A small audio captioner, trained from scratch.
Model: log mel input, encoder arch efficientnet, encoder depths [2, 3, 4, 2], decoder width 384, decoder layers 8, decoder norm layernorm, decoder activation gelu.
Training: 7900 steps, batches of 128.
Rows from block 5 of the audio encoder of a small audio captioner, named by matrix and row number. Rows with one number belong to one channel. Each number is 128 + 32 x the weight over its row's rms, rounded and kept within 0 to 255. All counts start at 0. Numbers have three digits each. After the name is the row's rms in percent of the matrix's.
Before each channel's rows are labels from the 100 clips, of 14976, where the channel reaches its highest value: "responds to" is what is common among them. Only what is clearly more common there than usual is listed. The data: synthesized solo parts of chorales (CocoChorales). In brackets: how many of the 100.
# convs0: expand pointwise conv (encoder.blocks.5.convs.0.weight, 96x32x1x1), inputs 0-31
# convs1: depthwise 5x5 conv, stride 2 (encoder.blocks.5.convs.1.weight, 96x1x5x5, trained with AdamW), a 5x5 kernel
# convs2: project pointwise conv (encoder.blocks.5.convs.2.weight, 48x96x1x1, transposed), outputs 0-47

responds to: note D#5 (72); note F5 (35); flute (27); instrument: trumpet (25)
convs0.17 095:162085153144099112082105128193063100130097117132136131102101119126142173099121122074191153077128
convs1.17 091:131122134109151118120105145145140103118109134120150225198117095141166192107
convs2.17 100:141170131122180145091111118131137071138116128102090088093167142105130120159087181181122159155053086106119151133116122096102090146090150100071187

responds to: trombone (45); tuba (44); note D4 (30)
convs0.6 108:183099093147140158139082131079156129124150134100137139111122216122177055091135142140147098111142
convs1.6 106:121153166144154160155135098190148171154146159122085075070113070119134129134
convs2.6 097:165092159091135155132136154090163132033138113092108127084129086101071134174105146105164137127125104087092120143148155157127173105092131077138065

responds to: tuba (60); note D3 (58); note A3 (46); note G3 (41)
convs0.73 127:125123134126100160093129174130102079159161127120199150137176114074082124076073106156125160157108
convs1.73 088:098135216208125145092120120106102152157156113142137175153112103099125110125
convs2.73 114:144119074120144187147123161150094127058119171166074195155134143130104081165096186165103172129128158138132083089149173140124095098120130134118149

responds to: clarinet (71); note F5 (26); note F#5 (25)
convs0.4 109:140164151111116102077141116100065096088173153090137095112130203142119114181095129117153110118180
convs1.4 096:128169100112106114132143076131177188140166161123192131160156120107112084085
convs2.4 101:157116175097094106118093144124119131070134180108081176138102121068156063118141145149121141070107189140186138112122061135114114158162152127123158

responds to: note F3 (78); cello (73); note A#3 (42); note A3 (33)
convs0.90 112:102145073134094113141123109096157170140147131127142134118199106042102137128137179086088141157168
convs1.90 126:136150109078108127154128047085089097069113094130155190139114117115120128132
convs2.90 107:133093100108114167116130136150132155117092086129130103130089130072112098114133207103167139130158122092102104130124126095147161099180110119012170

responds to: trombone (81); note C4 (53); note C#4 (29)
convs0.42 094:161132109090095138130139142082127143107098143063134104088104146153107148166106110102178187131210
convs1.42 099:154128107137118152157108184147149162172185119092100055081096125132153099130
convs2.42 102:137125138148148167192156176157128144108167151151147146123143134085173149105129139172106104170098180099124152145127170151165209059182132141162112

responds to: note D#3 (58); tuba (38)
convs0.60 098:097116062119128184137102125150107081126091092050110077106062117139157134136135112156143152150115
convs1.60 094:114176160178151148074070092117144119150146106087149074111164136118177144120
convs2.60 098:127089164104170127139161064136151168123131153173123175143063143163105060155124094156144139159119079134138176138140136158081135128173124085072159

responds to: note A4 (84); note G4 (43); horn (36)
convs0.80 083:097124061169134122106167097181126140116108202126119159166129129100132112130105204086129091149123
convs1.80 112:105188192182148174133188128158109156085126115127155143107138129084110119109
convs2.80 079:053107120070105098059084184129117119150089167094111102133077114132141117179113118167128137166117089121080108116171169131087107109127102159126165

responds to: clarinet (38); note A4 (29)
convs0.88 101:093130133143162124122133139132115152170175162073153058054135154150074185143109148142106147117149
convs1.88 100:123175090165107133153131063146142135121156165108163075093125143148169083079
convs2.88 128:111137126102100150132147124085142116111134094133152089133166121116149091065140128236122163136113102098136136100135131222139112135141082053137118

responds to: note A3 (100); tuba (63); note G3 (49); note B3 (35)
convs0.56 135:123132110162162089111107114132207187139071130148153155100109190096086149153106092139130128159161
convs1.56 102:066166243138111130100131138128120103094090126124152146105134130114109138108
convs2.56 111:100083093107142130194137115116144107157162178123151080119147119150113186100085169207177161150151152128177097108108125081117109143129121190140113

responds to: note G#3 (91); bassoon (58)
convs0.79 100:161184136101087086047123159141109143105115164108090081099132136121100150108138177131175139133177
convs1.79 087:162113125084100139074130085132125145158171075143145174179170092108165149114
convs2.79 100:136147169153174100188135052118124128196136154102136173102153114142127119129076138178150105113113182155163143114082102134106119113140144168124208

responds to: note F#4 (56); note G4 (33); note G#4 (30); horn (27)
convs0.71 103:150112143131100156154104161154122172102105181150121119131098109155090182112060164084128099087067
convs1.71 087:088114135064156142090129097082120112138121116118106125119133170173212164103
convs2.71 104:109121109164110143165143158195201140111093104150101050095145150110146115125152182096146162125118163138068167124121098141070166138150119111176112

responds to: note A#3 (83); note G#3 (48); bassoon (38); note C4 (28)
convs0.12 104:137121080128107119144141083130076090161180142087098191106167076143169162144157103157121161152103
convs1.12 099:108087137099114103069121158088106131074145107172180130140118176191133125110
convs2.12 092:107150095117043158110125119128085123119192127079110075153175110178094126093139060127113102122142169132141150181170106162136130110142145072121142

responds to: clarinet (97); note E4 (63); note C4 (35)
convs0.93 094:120061101120142132118128139110176135137153170088134138118082115128089095144137127147105029064137
convs1.93 120:132097099133116144132170165169123069136070135125137100069123128141140159051
convs2.93 106:113115182154033172142122106166080125168146176122153137126145115145156096062111099157093129110131168174138131116104081133151127082172160127116171

responds to: note C#4 (36); tuba (28)
convs0.43 101:126151155127119065129150128112088106155105125111153165162102123058125114127181177126197094148076
convs1.43 090:102080093135162090106092122159103082102100161079102104117133056097121120152
convs2.43 097:151084128148074147075172119080125172162139110161080118129087147112101130106139138130157101099086135091087099081086154123183143115087144093174189

responds to: tuba (51); note C#4 (38); note B3 (25)
convs0.41 079:156172172136120163097093105108142106094080129170125096160155106147181099119079055103127099148156
convs1.41 089:080096122085069099092156127125128080118109101088113171119134124061101102156
convs2.41 102:167125129114138165134144160150187097111146056115158060139106138139144163070144095133119135164135138189076166151175106129144084108136091069100106

responds to: note E3 (50); bassoon (43); note A3 (28)
convs0.39 135:097110102137129110089131115160093126079126171114165088051107159117100136176136129179137113061159
convs1.39 095:102097120127154146189079133120099045084087126143123158148132136098155160161
convs2.39 107:136103099170089116131139098173074082114058141112150099090157085136126098125044088156101111125151109181100142097148182108130159140157139133097091

responds to: note E4 (48); note D4 (40); note B3 (34)
convs0.11 096:147148083143165132154165140096142168123119054159115086091110152127092064121127154139139195086132
convs1.11 098:104102104136141126102131157088161207152095076180131068110146108146157124113
convs2.11 091:118096164107130120158060149148118159151145161153083129065167126125164108187105119141096163140130048112130088110081147151195091149131151158117158

responds to: note G#3 (98); tuba (91); note A#3 (59); note F#3 (39)
convs0.33 101:167141145110138124189186090120143169152148129151182184084156131171120120112111196126121132083110
convs1.33 096:094137146125128144141077111115147118080073100142153165199164165132158185123
convs2.33 100:129123095179102081171092148117144114111133053192134112102112136148169126160197106124091131100127102170143154117183090152170141146154152081117081

responds to: note A3 (41); note B4 (39); note B3 (25)
convs0.14 114:075138166097066121197126099114136093131127099065131092091150177134115096167146139129100175127124
convs1.14 109:093102194159117104118137118093081137064112107077078122151111123135176135153
convs2.14 106:107122101175120100139151134147098052137132097174091157131125145088122189158132094139092110136098125143105098097185167126111078190171106164068139

responds to: note F#3 (95); cello (65); note G#3 (48)
convs0.29 129:161133135166069200118167119118188156187095099110100096070103106133108134167126138115137103118127
convs1.29 090:094148145174122128129090107154085130112109119135131124155112106191223160097
convs2.29 117:138129053100077167082082098091117212117119141194163178094140114083135078129161105130122148158124110139099106150097122138122101157103126159096131

responds to: note A3 (74); tuba (67); note A#3 (49); note B3 (30)
convs0.75 093:199116160127055089106145104121103104100152110142115106173175103096135133152139189122114149181100
convs1.75 104:120084085115102082085093104080099107104078122131125189149143170139089106115
convs2.75 090:061060134097149136075170113125119101106125118148097156177106187139078146093142156125109097147157128115172133110124146063072139101184141096115156

responds to: viola (43); flute (40); note C#4 (40)
convs0.21 097:171162130112158118100140151121127227121124216117119099119125140175106130108138085136145107141173
convs1.21 088:190135126086105110077155138150156161211107124123119107144183121145086133127
convs2.21 086:177128134093168138102127129127129092159095148148102100173148139100126078169198143105115162148058091092050096145104159097096140096124125096172134

responds to: tuba (52); note A3 (51); note G3 (49)
convs0.31 107:073160112114163069112096069180166157135147184099110145140077126087138122131101157166095113121128
convs1.31 102:142119187200145097149105086101106111098101125131098091081129116164128110070
convs2.31 097:104091114130121116070147143154129120162077172098105085111108111158127129126127130198168151125140108077208120086098083120192107143115189132099107

responds to: note G#3 (58); bassoon (56); note A#3 (38)
convs0.58 093:140134110128071168156117149155091121136045151122079139116144135132176141181103109158062131163152
convs1.58 098:174082144125122151156106120077171100151103168057085108103135134154156153161
convs2.58 088:133172176110106135200139161112139157143111130201147141096107148108144111126110099176171139167099123106106161077095133146160131154118064176142198

responds to: note D#5 (74); note F5 (38); flute (30); note C#5 (30)
convs0.54 096:118139185117083137101078130211127097133128160120089137156124114109124131106074118068147147070153
convs1.54 094:135119148146120138158144166114100102067133135164191169133122152215133091127
convs2.54 098:155168116085160150176138124146140184111182095098070116063120163119063133166155116151095105121110116073132154096187100092121122104092142145122160

responds to: clarinet (50); note D4 (40); bassoon (27)
convs0.92 091:176159101116122130112083115105106128179109138072102096113146208133145060096117156119155151152090
convs1.92 083:176100200130152129099097148140181151104089144135179151151178089121111125153
convs2.92 107:169109139080131124118144141114138160137125116083129125133181086116139073094227131163141112098171130154112105073134124176155144142170089136151200

responds to: note F#3 (68); cello (54); note G#3 (33); note F3 (27)
convs0.87 097:101150065122104109173152105109187115132128051124135160191186149107079150137144120133137141106114
convs1.87 112:130123095127143118136069135108100125126125136122188230167156163112114096117
convs2.87 093:131068085163119150119110104146103166060104164133077145104129056107102166156150108087114171141129169075131121144098160110136130075175128121119073

responds to: note A#4 (64); horn (52); note A4 (27); note G#4 (25)
convs0.55 101:118077126167219077139145084112069096168145170155127169150136142132108107086139139148137144144138
convs1.55 105:066062124100141166106115130172096147172134145154157071080157139127136133149
convs2.55 104:149090078148084133115139102145125092110138139117181140152125098181076151168098151136114185098168158085161096152087089084091090086126104092122078

responds to: note D#5 (65); violin (46); note E5 (45); note F#5 (32)
convs0.26 073:137123111121110112166181039119169136110072088155087124097126078087184116116105146131124143135106
convs1.26 109:105115158102075115092085090120114127141075113077115079108102104120141072082
convs2.26 088:130110122086137085111165119112156141144125101080126123150106227091139154126161152124092114109057102070073060159158125140114139110143128140177126

responds to: note E5 (51); note C#5 (41); note D5 (35); note F#5 (33)
convs0.50 093:113167124125126101108124161145116204157159160074162073082154126149124174128173100177170125119115
convs1.50 088:068125083146141081162116069141083121128183127146135118169075101120150136098
convs2.50 111:109168167123162115165109151138141139091099174141197109103113160169177141140155069077137139183104152164130120143154207134154142176139094137107159

responds to: note F3 (47); note D#4 (35); cello (33); note G3 (28)
convs0.13 098:122126135159166148125149165151103124146183078201121138172117136096114097090093127105186081142174
convs1.13 121:138088148163106131137172138053106192151126102108113142103061129099140092118
convs2.13 101:170143176126116122119078126092166137104134134134098111087133087128079114149118102136115161083118146147116205082131135085039129194149114105077129

responds to: note G3 (100); tuba (100); note A3 (30); note C4 (30)
convs0.2 110:123129054132126103117120177125123185112154096080186129047106112158124130144135103087085106125124
convs1.2 124:066073084113133184152153150121115120115139136168180167174143114131078136140
convs2.2 096:147076116117140072158130091076101145138115135096104087158112146116202099136060151103165150190118173116076096180183131129124140158120114125116111

responds to: note D3 (52); tuba (48); cello (42); note B2 (27)
convs0.66 110:165142155139113135122100032144156130150064136181141116143108107139117124082109109059088137100124
convs1.66 113:080090121091062101104080110063130123139111121115162169165112133116099101163
convs2.66 115:109119082115143105146122171076116103134173110098112135176130086153124164139104114094154048183086106128125137170075071097131182167134129180133118

responds to: tuba (99); note C4 (98); note C#4 (30); note G3 (28)
convs0.19 120:134117107103128129121111122130167120165114163126139103171068151166124082197159082190116129075171
convs1.19 111:131145187158118113100103114129149196110137105137140140116131082052072132167
convs2.19 104:118103143119113078101190084090142122144183107102119153113109154166139080156159101151177162173095134114181122135069124166139100103078142152071091

responds to: horn (34); tuba (34); note C#4 (33)
convs0.40 092:140139149105143135136156118163169153098108199154139143083162108141119175138172151157136110135029
convs1.40 077:111115107104150142138171098140143144136192135109151176192095142201164142142
convs2.40 104:175155137089137137168154097082188101127120122150164093118111116142154120105134101070095069060148145101100110141125104119146069129187137155187089

responds to: note D3 (56); cello (51)
convs0.7 106:154157116150131149167105108098177104158136125206173140132068119095064141104144098184143116134113
convs1.7 117:133110133108151116165127122113151129194184128165152135140117111058049109149
convs2.7 103:136090137159111148141134181095132143137135119139148160126094117143178136179076072100171088133094107087091083115145094035177120141115100122100166

responds to: note G3 (86); tuba (32); instrument: cello (31); note F3 (29)
convs0.68 115:179162112108178125104084112066152058110162133133163142088082104121163147169122126147181122134134
convs1.68 084:115131133138140145184177221122128119168116126090117129100097103099094074121
convs2.68 095:135175130157070103197092141089069107175154165077185144090097174117120098089136159099128142106124134137131149168128185111127140129105075144104149

responds to: bassoon (31); note C#3 (30); tuba (28)
convs0.37 099:097125162112125162085184121107123104146118192101120093151103121127104105069136151199090176104159
convs1.37 115:050106090077083116179130131134181165177138124109093150129121099121108121139
convs2.37 105:102143128115105151108094101109130107149137117191118179146134152165163154071113151143115151068111083111131145160111036132079118111046089119124119

responds to: bassoon (63); note F3 (60); note A3 (36); note G3 (25)
convs0.46 096:135129139107141136123129166172142139104167175132063140076100192090098143113112140123121133049177
convs1.46 102:128133086091124107149214134158124112098111095119159138135141152200186136122
convs2.46 101:107079131133127096118207121181070162127118126129122099146134138096095125188151123139142074059115108121100099134140118106123169097156049169114163

responds to: note E3 (53); note B3 (38); tuba (35); note G#3 (29)
convs0.89 093:171118130114131101141070162177122134137111090144094196119090118147118117111079113119157197165077
convs1.89 094:089086106148134066106069083097158158093115089153090091092110126150130112118
convs2.89 122:139175080138128090135055157165142153156079072156097118077172143101127074139078134121140117154183131155091150156158158164129134174113133096092121