A small audio captioner, trained from scratch: 39062 training examples.
Rows from block 4 of the audio encoder of a small audio captioner, named by matrix and row number. Rows with one number belong to one channel. Each number is 500 + 50 x the weight over its row's rms, rounded and kept within 0 to 999. All counts start at 0. Numbers have three digits each.
Before each channel's rows are labels from the 100 clips, of 14976, where the channel reaches its highest value: "band" is the frequency band that holds the peak. Only what is clearly more common there than usual is listed. The data: synthesized solo parts of chorales (CocoChorales).
# convs0: expand pointwise conv (encoder.blocks.4.convs.0.weight, 96x32x1x1), inputs 0-31
# convs1: depthwise 5x5 conv (encoder.blocks.4.convs.1.weight, 96x1x5x5, trained with AdamW), a 5x5 kernel
# convs2: project pointwise conv (encoder.blocks.4.convs.2.weight, 32x96x1x1, transposed), outputs 0-31

band: 500 to 1000 Hz
convs0.21:498570441476566558462415415483483453505457526495535512435492540523590593466502451596516518438512
convs1.21:571484514467561465516586538509483549429597477532481401469492478575485548558
convs2.21:626511535553428403463480497449457491525601502439468504532515495498527574539468443520494558579493

band: 1000 to 2000 Hz
convs0.20:422575457419437502533560532447553451454453499467513476487480554456551535426442506514627531476494
convs1.20:530509474453474479609488485449409548448475508524567516391477567541488431499
convs2.20:440451388523528467484519479394545482472485569519562464476467391534510573501581482458562501501489

band: 250 to 500 Hz
convs0.64:470489394540480481436606520423508449498498520512431612509471476460472576448531579536502542501523
convs1.64:600474484509425514526409482506444520536514469491591581458412531483500433482
convs2.64:518462487557529496490522514521455636509573489456515513493523428612609562459454569486523517520482

band: 500 to 1000 Hz; 1000 to 2000 Hz
convs0.90:541531467661575416603527463450532456527536492523476430504470553528534497527521517458500458474513
convs1.90:612497388498512459467551535517604511475540530530529527507584474431504462496
convs2.90:423494464397515615508510516494551503546500458530523441476560458450489448437509482538527583407439

band: 250 to 500 Hz
convs0.16:584462557537524502513457422483440504519446464490558437410539483621481442516462531484429461527440
convs1.16:511503424490466569420446431504587549522550581500598485530537478513560473497
convs2.16:531493522515454517484541510479474609397589516456384536593522500571490510579443527488496524487493

band: 2000 to 4000 Hz
convs0.57:485493434508529512572502554533454396569590506555505532517546516497465510409488521515399590525557
convs1.57:481458596476492523433449436464404419527481454576458496443435472474495461478
convs2.57:414503481476416401465417478474478492541524461460466550434494601533426470478478399475456495490490

band: 500 to 1000 Hz
convs0.32:538452541438602592514445525479516498498543509496463445582585448514467580533500519555501567554431
convs1.32:409542490459475432561502502573487435479470468453398533571540457499443439518
convs2.32:552432464410512610524550482471430524547544495510466472501448496518420576570491474554480482424429

band: 0 to 250 Hz
convs0.65:494447410445523465540515539518488473470525565526467463459483554612588520563416487492501396457537
convs1.65:459439446534450481551598490507503518540474447473418434452506555512571516402
convs2.65:574467570476495399520556500454412568555527548545504494562462550442572499498460517421555503482437

band: 4000 to 8000 Hz
convs0.23:527533499452565487530508438476466429503601471477610439571530590547473552542484464472554457562486
convs1.23:563498505540564524547516547615468444558558546503429503435491521530449444431
convs2.23:513476511502533552482478569499413465518505500540516587539418554533451623508533566493409482579467

band: 250 to 500 Hz; 0 to 250 Hz
convs0.11:490514449534471472461474466530517494563422488570494481410438528596497429514604495390476537468534
convs1.11:523490473511488522467488451493592455538469611418525573594413521538510484510
convs2.11:554492476452460535464463540465527537488523468523566575541570531400493520570542575625483516508429

band: 0 to 250 Hz
convs0.46:437438540581483564488466578525499449393499459465458530500511540450456516479490468595482561406544
convs1.46:478448517496545463494449450504541563583595574499514537487475373477550503540
convs2.46:488497506538539456501504434444458478497418548450545464467423435600455459494450518472413520612466

band: 1000 to 2000 Hz
convs0.71:540471523545452433418551585527498560559573534501499583492599459492513503577512503473597516543483
convs1.71:528435525413468607569470571522516489503455425480454448418502527471475461544
convs2.71:461479388445480532501495456541564447549495559496524448568510532387493449450568515514472492453401

band: 500 to 1000 Hz; 1000 to 2000 Hz
convs0.47:485485543520574548428550485449474530488472469502480589538464449532523510519363490445513497379444
convs1.47:536455455476472506579536419513506423503477517536599502461541607567458535539
convs2.47:438442542458516437555525455447466454427424548458484501578489499510512491526537647557488563494509

band: 1000 to 2000 Hz
convs0.3:490429402454402482550535497452466458494549482518533477471458489556488530433368515532486425560483
convs1.3:495530432463578446414500517479481521471498514560553596586431501523429503443
convs2.3:464538459529499550477500398513538479628384507517544469534440515495443473391503502480513519442534

band: 0 to 250 Hz
convs0.41:538594521416464494477423474483487519521506482499452487575495519488537479599487453449379572435555
convs1.41:502419474490501411499499437462478399406462460443500451496478555586467536482
convs2.41:485475586464434502481520516496536490538502422446557576565610471489435477399438529555563508515500

band: 2000 to 4000 Hz
convs0.51:487567561502393495538522572510502579456614535518484590487465448535450465462529568440544520505495
convs1.51:514535568471511515482593564498548411476415548506489586584480466485475434517
convs2.51:535496622504424416470461513559453586570445530447491407475508461546525511494544459454525455472526

band: 2000 to 4000 Hz
convs0.77:435594462470522502561517540556446482492526481549389529491556445534437494550520507421482526513383
convs1.77:527548521542564551486564459485524568559473550457514454397438424491492428449
convs2.77:402477525470501483457492476514517547562473585613502448500510551407495461574453574576551513535506

band: 1000 to 2000 Hz
convs0.9:476518336470447503546562511451449449502478552472492525418533467490484511433481588449447489486549
convs1.9:530526445489476481558544617455585408489499548505556560593509513497481534524
convs2.9:535488418475547581459524492563521417476509483576405428547487543483531536459569504402522562517475

band: 250 to 500 Hz; 500 to 1000 Hz
convs0.91:446457578533530618518494542468563474462494534506515563426391511487487466522429573559467456501544
convs1.91:576530518473543463461440408378461514490519559514592531534446472461478511470
convs2.91:453521519488470421552416514482510456476406574495520438571584483462449549529392472536482557494530

band: 500 to 1000 Hz
convs0.87:434597453612487533535555448469524446478502500487493657576536502451507515503497489517488545508467
convs1.87:472485504461514482558513498431507647457447393526477456561496505518541506436
convs2.87:555492539602563506539448417495541511447537535443519529657551504494520432495481487486472487549538

band: 1000 to 2000 Hz; 250 to 500 Hz
convs0.66:484564442491417493469389543534501505424478478464550490570498437554483404472508531506461432441576
convs1.66:527460426559464549496573505535459421491475442471443521426443393471518556491
convs2.66:491515596412484466438504475400472386477431470506467531491414493581483515560450500461461481486475

band: 2000 to 4000 Hz
convs0.24:483505438431571506511579493526596525458448499540538537503562547520426548478546463441591460410479
convs1.24:574572471519487418527583565516456489422430480479492502598517438526550502530
convs2.24:606553544538450528513561444481434437493525568461614529549407508511534526545514474472479511571478

band: 500 to 1000 Hz
convs0.30:456338501501595536522531546578476558452499546529470522570493498465554538536456464486535519435513
convs1.30:555495399522509524453514511497392516602506419450525512487499517463416560529
convs2.30:513500547533490448498493560566431501412604524543549475499542545454556475507612539470496555405516

band: 2000 to 4000 Hz
convs0.5:535426609452454555513485584510527386499543507523378517484484520469498563496472503461493577519518
convs1.5:541557514505533520535523517454487534436525515518442353418487441509594510469
convs2.5:426492429366494437513515482495537391494494488470482580450589543507463521485490453498565524441476

band: 1000 to 2000 Hz
convs0.1:373471553535475415456491536463524492587509467472547437510527535500474552452566608472559493493455
convs1.1:497513536540535553536547586615530488475520446491458567488593545468573547519
convs2.1:476525530611475557408533531439548508479465422461402502432501587453525536519484454518540450466462

band: 1000 to 2000 Hz
convs0.7:470441453451458428420516465462423535477481508442478599523574512505538497540425528565510457528398
convs1.7:486488493589470496584474460391458492494469519469441494563526372478459471519
convs2.7:501442519593548503496528466475602521592519540502547537483486469520463454492572600538511557538604

band: 2000 to 4000 Hz
convs0.33:565558572573558426543514489532535397509566508498484509422523542393516490470543524451510461464566
convs1.33:540614570606499480521486507460514440500484405497430472496489474499426533448
convs2.33:550451488527361507503501465418508484584509475420565469475581508481517499475517518458565424541571

band: 1000 to 2000 Hz
convs0.93:530480404492561533464534486428499470527413521556572533547591519417481450467436492499478395481509
convs1.93:496532576517477470476485438503630555532592527447433510477453526490505410501
convs2.93:426447373463503471537571552508584475543549480511442504481456446452498574498409433498540486484523

band: 1000 to 2000 Hz
convs0.52:495521417550417485425445534505477479489452493388426543564467497488549480406430500504508499538580
convs1.52:458565625550497546490421408540492522507477524493439457395516483527507511495
convs2.52:537498522474370396503472512427508478498495450533570523518471439535484577519576451563565458447502

band: 500 to 1000 Hz
convs0.45:498480402476400437499504545511441532557510496492532439473496590589455535505494569380480522524508
convs1.45:517499461442510473545470560442512394428414478544523532561480511597509568483
convs2.45:532466488459458483495487520585538514540596418482474518458490461383565461509457493609518431476442

band: 0 to 250 Hz
convs0.22:452492506568568428525509480614483481514519544568503587502421554442473412507522465441518514459573
convs1.22:504470436439529493433450530486500567540555442535431543466491399544544569433
convs2.22:448467475587426466538500526427455464573471543509443541464434532588553420520439495509547585505512

band: 0 to 250 Hz
convs0.58:426420447501551493499555444502486531432496512463463534458499540628440588468451546498445509581517
convs1.58:489539581519498552525511493460421581536486501569489618570588520500511451505
convs2.58:472587463512489514507480390577433550559477567448529395580594485489499505519493462460503512498453

band: 250 to 500 Hz; 500 to 1000 Hz
convs0.59:476426455551452463430499464407484481573539458564468544491493443537438608453488558512488560436518
convs1.59:528429509487477494554502523498522496481502493455481468519454502619649594477
convs2.59:573485484494576478463525530642465445549467421407499534474565473498549512506591518490507444532507

band: 1000 to 2000 Hz
convs0.44:420540456561556543531484519489534424489630499530476514497433632488505496490519532543458481526423
convs1.44:544481516481479530523572516552363454458417466439472421526439494491516511443
convs2.44:522500483529487488573443553535468548426461592392524574477490421423397474527481516455469520497506

band: 500 to 1000 Hz
convs0.76:524445492497458577543527464493575458569546493431500523505484471623436558511418564512493478598496
convs1.76:438401464478497509510536554519412506462469411505510585516501498612519549464
convs2.76:534462454513415560516552467463493474596484561534550502481549450386542506392522490442499476569515

band: 0 to 250 Hz; 500 to 1000 Hz
convs0.28:440471492500509552567555499535552572553475518466443484526545403552407520429446534578480575474459
convs1.28:417511527541492561545522465496599493566458486528486514604582448524556482563
convs2.28:460508490491567438533538518495540499498429565551425422597482443463479511505584425491390497466471

band: 2000 to 4000 Hz
convs0.73:455548517465487413589541447455548388501529518478459474454482562479512406523444407550461480494525
convs1.73:498525584626468455574503441510492524400491584512534451498533515464478464471
convs2.73:539485623478480585427513577537517511582530563453452494480585529431494502478474564513499582516510

band: 500 to 1000 Hz
convs0.8:466501629477464572561443449454556447477477449479479436526438532474490499429547443440480457459569
convs1.8:570430520468533554449466420550421491510503420494485473507533498460454541619
convs2.8:582499541532579515498522533485600473514499519584431383448456523500555540504441560440510500434526

band: 1000 to 2000 Hz
convs0.38:546464495440438459542427438531490478571481554472354596482546522473541503473520453509492450441479
convs1.38:506547486511490515457439481541606460545545564506470431411498422453448425528
convs2.38:526513544490457520541526487510545479577521535545571521413563594491457499498552375469502450403466

band: 0 to 250 Hz
convs0.39:451570545492554487562478521392383504475487525467505536554444532498565546554474582487540558454550
convs1.39:496579477493526509478397509570504511433477516510465636472525530572528560540
convs2.39:419517580538544636475509400471527470501527530516512490443520527582560568570482452502485506477544

band: 500 to 1000 Hz; 1000 to 2000 Hz
convs0.56:597470613464515556547474426509489550496569501416432515532547474434491517513549520468585517532441
convs1.56:483458426464491581507477535569491519505458467480482366553555478424490570536
convs2.56:495508389520570533516522582519487540588601533569417472553491535489473530428540513501465568503467

band: 1000 to 2000 Hz
convs0.49:434564539490553521431570527593523481510578548520407548430480468496468534482587495469559442546522
convs1.49:499502465479420508459590554503547518606588586534481477441501523554504452539
convs2.49:568498517485523444525515529553473462619529518551515483407503468581441569444481475543489605438476

band: 2000 to 4000 Hz
convs0.75:559418437507408559506445522453370474551519487527537573523507522479495550478483559521475545561571
convs1.75:398598557507413480550562397499427532522542455501504460529507519513477490492
convs2.75:472517499545509526495502511471410568422430553502541469411499527548478532554542558526562603414552

band: 2000 to 4000 Hz; 1000 to 2000 Hz
convs0.74:493507523585480514519439444416537374479519445509504354499543457506492467539581482476491508513523
convs1.74:463446528486507600452365536575447544489460519440516504542434481523461481512
convs2.74:601493553502589474491525443427477481520553577580534490428533484581497526483515477494402549449455

band: 1000 to 2000 Hz
convs0.78:486486448512542499450536458463458495414531499543523430426442542361540574522583503439518457515504
convs1.78:466524478510481611549508526606425483533389502499492467544572511450483449506
convs2.78:633498525490513458492498574526430473493480550513509457493545367497458492444498562513390475517469

band: 1000 to 2000 Hz
convs0.34:435392466546566434454473440407526614475434475564509513532504513509510476482411507484473488480542
convs1.34:467608529573503508565489503545522433477431555447454456524405496456539512560
convs2.34:386473580493600557516497557541516480509380466494475584538483534450512515488495530514448429457469

band: 500 to 1000 Hz
convs0.0:523527500559470494598533550481441453599521512497516517415606560511469458526467527458461491430408
convs1.0:510556490492460489502435476424388468492522521503564620584552517485447500475
convs2.0:560521487535453574492499460479527540454478439530563438520429452548499559560563483462526367422493

band: 0 to 250 Hz
convs0.60:609491509490535433510452516444579407543477527461414466457556450484490558475505597527512427489527
convs1.60:469541512563457461570519507580429583454497474490585521515485497567548603481
convs2.60:461501448527427439486446578457402544509441517511425475579495469450545467542446440495516446582452

band: 500 to 1000 Hz
convs0.43:488470575535466498540524586518556471554517527518495500545392523480421472620444539464423525564492
convs1.43:550506521561480389505480559510409523577525532536513412565461465546528553527
convs2.43:483477531514569479567524499468519401452394576499393586427491556497525502523533429518538517482520

band: 0 to 250 Hz
convs0.95:493527604560541516440417494507584501498475514491538579538533573535534491547481417578498566581509
convs1.95:505450516545432392545400505470481514454487456444503437417470497519517575550
convs2.95:527488452462469531579502492511487378546537460530391541509508402445387466457472459511501525501522

band: 500 to 1000 Hz
convs0.63:552555405577538571539519491545449490488512488375525407467491459517519581526518544561488488443479
convs1.63:521537492577422514492446478517505453514464505373531560512467576402506519557
convs2.63:529563500483492490510540448524582483358449526525490554457509612446407485448528497518446549486482

band: 500 to 1000 Hz
convs0.15:515368512548543528530551524504465474530539432558604467517487538451479500535447514503477596435578
convs1.15:435518526566443523508557525469609484536531581486466381488499475497583504491
convs2.15:472483391441592460536505546500510571484463456439507535545406475509483426524478551574455442493432

band: 500 to 1000 Hz
convs0.55:435516549440484591461477421520561411501492500538601523475446509518443575483498574505440471572519
convs1.55:428480489496400478566507458486486479459576463520395564528497518578576469470
convs2.55:478529433564490506520538422510532562457441526521489522489513485371446514570579512427503606527537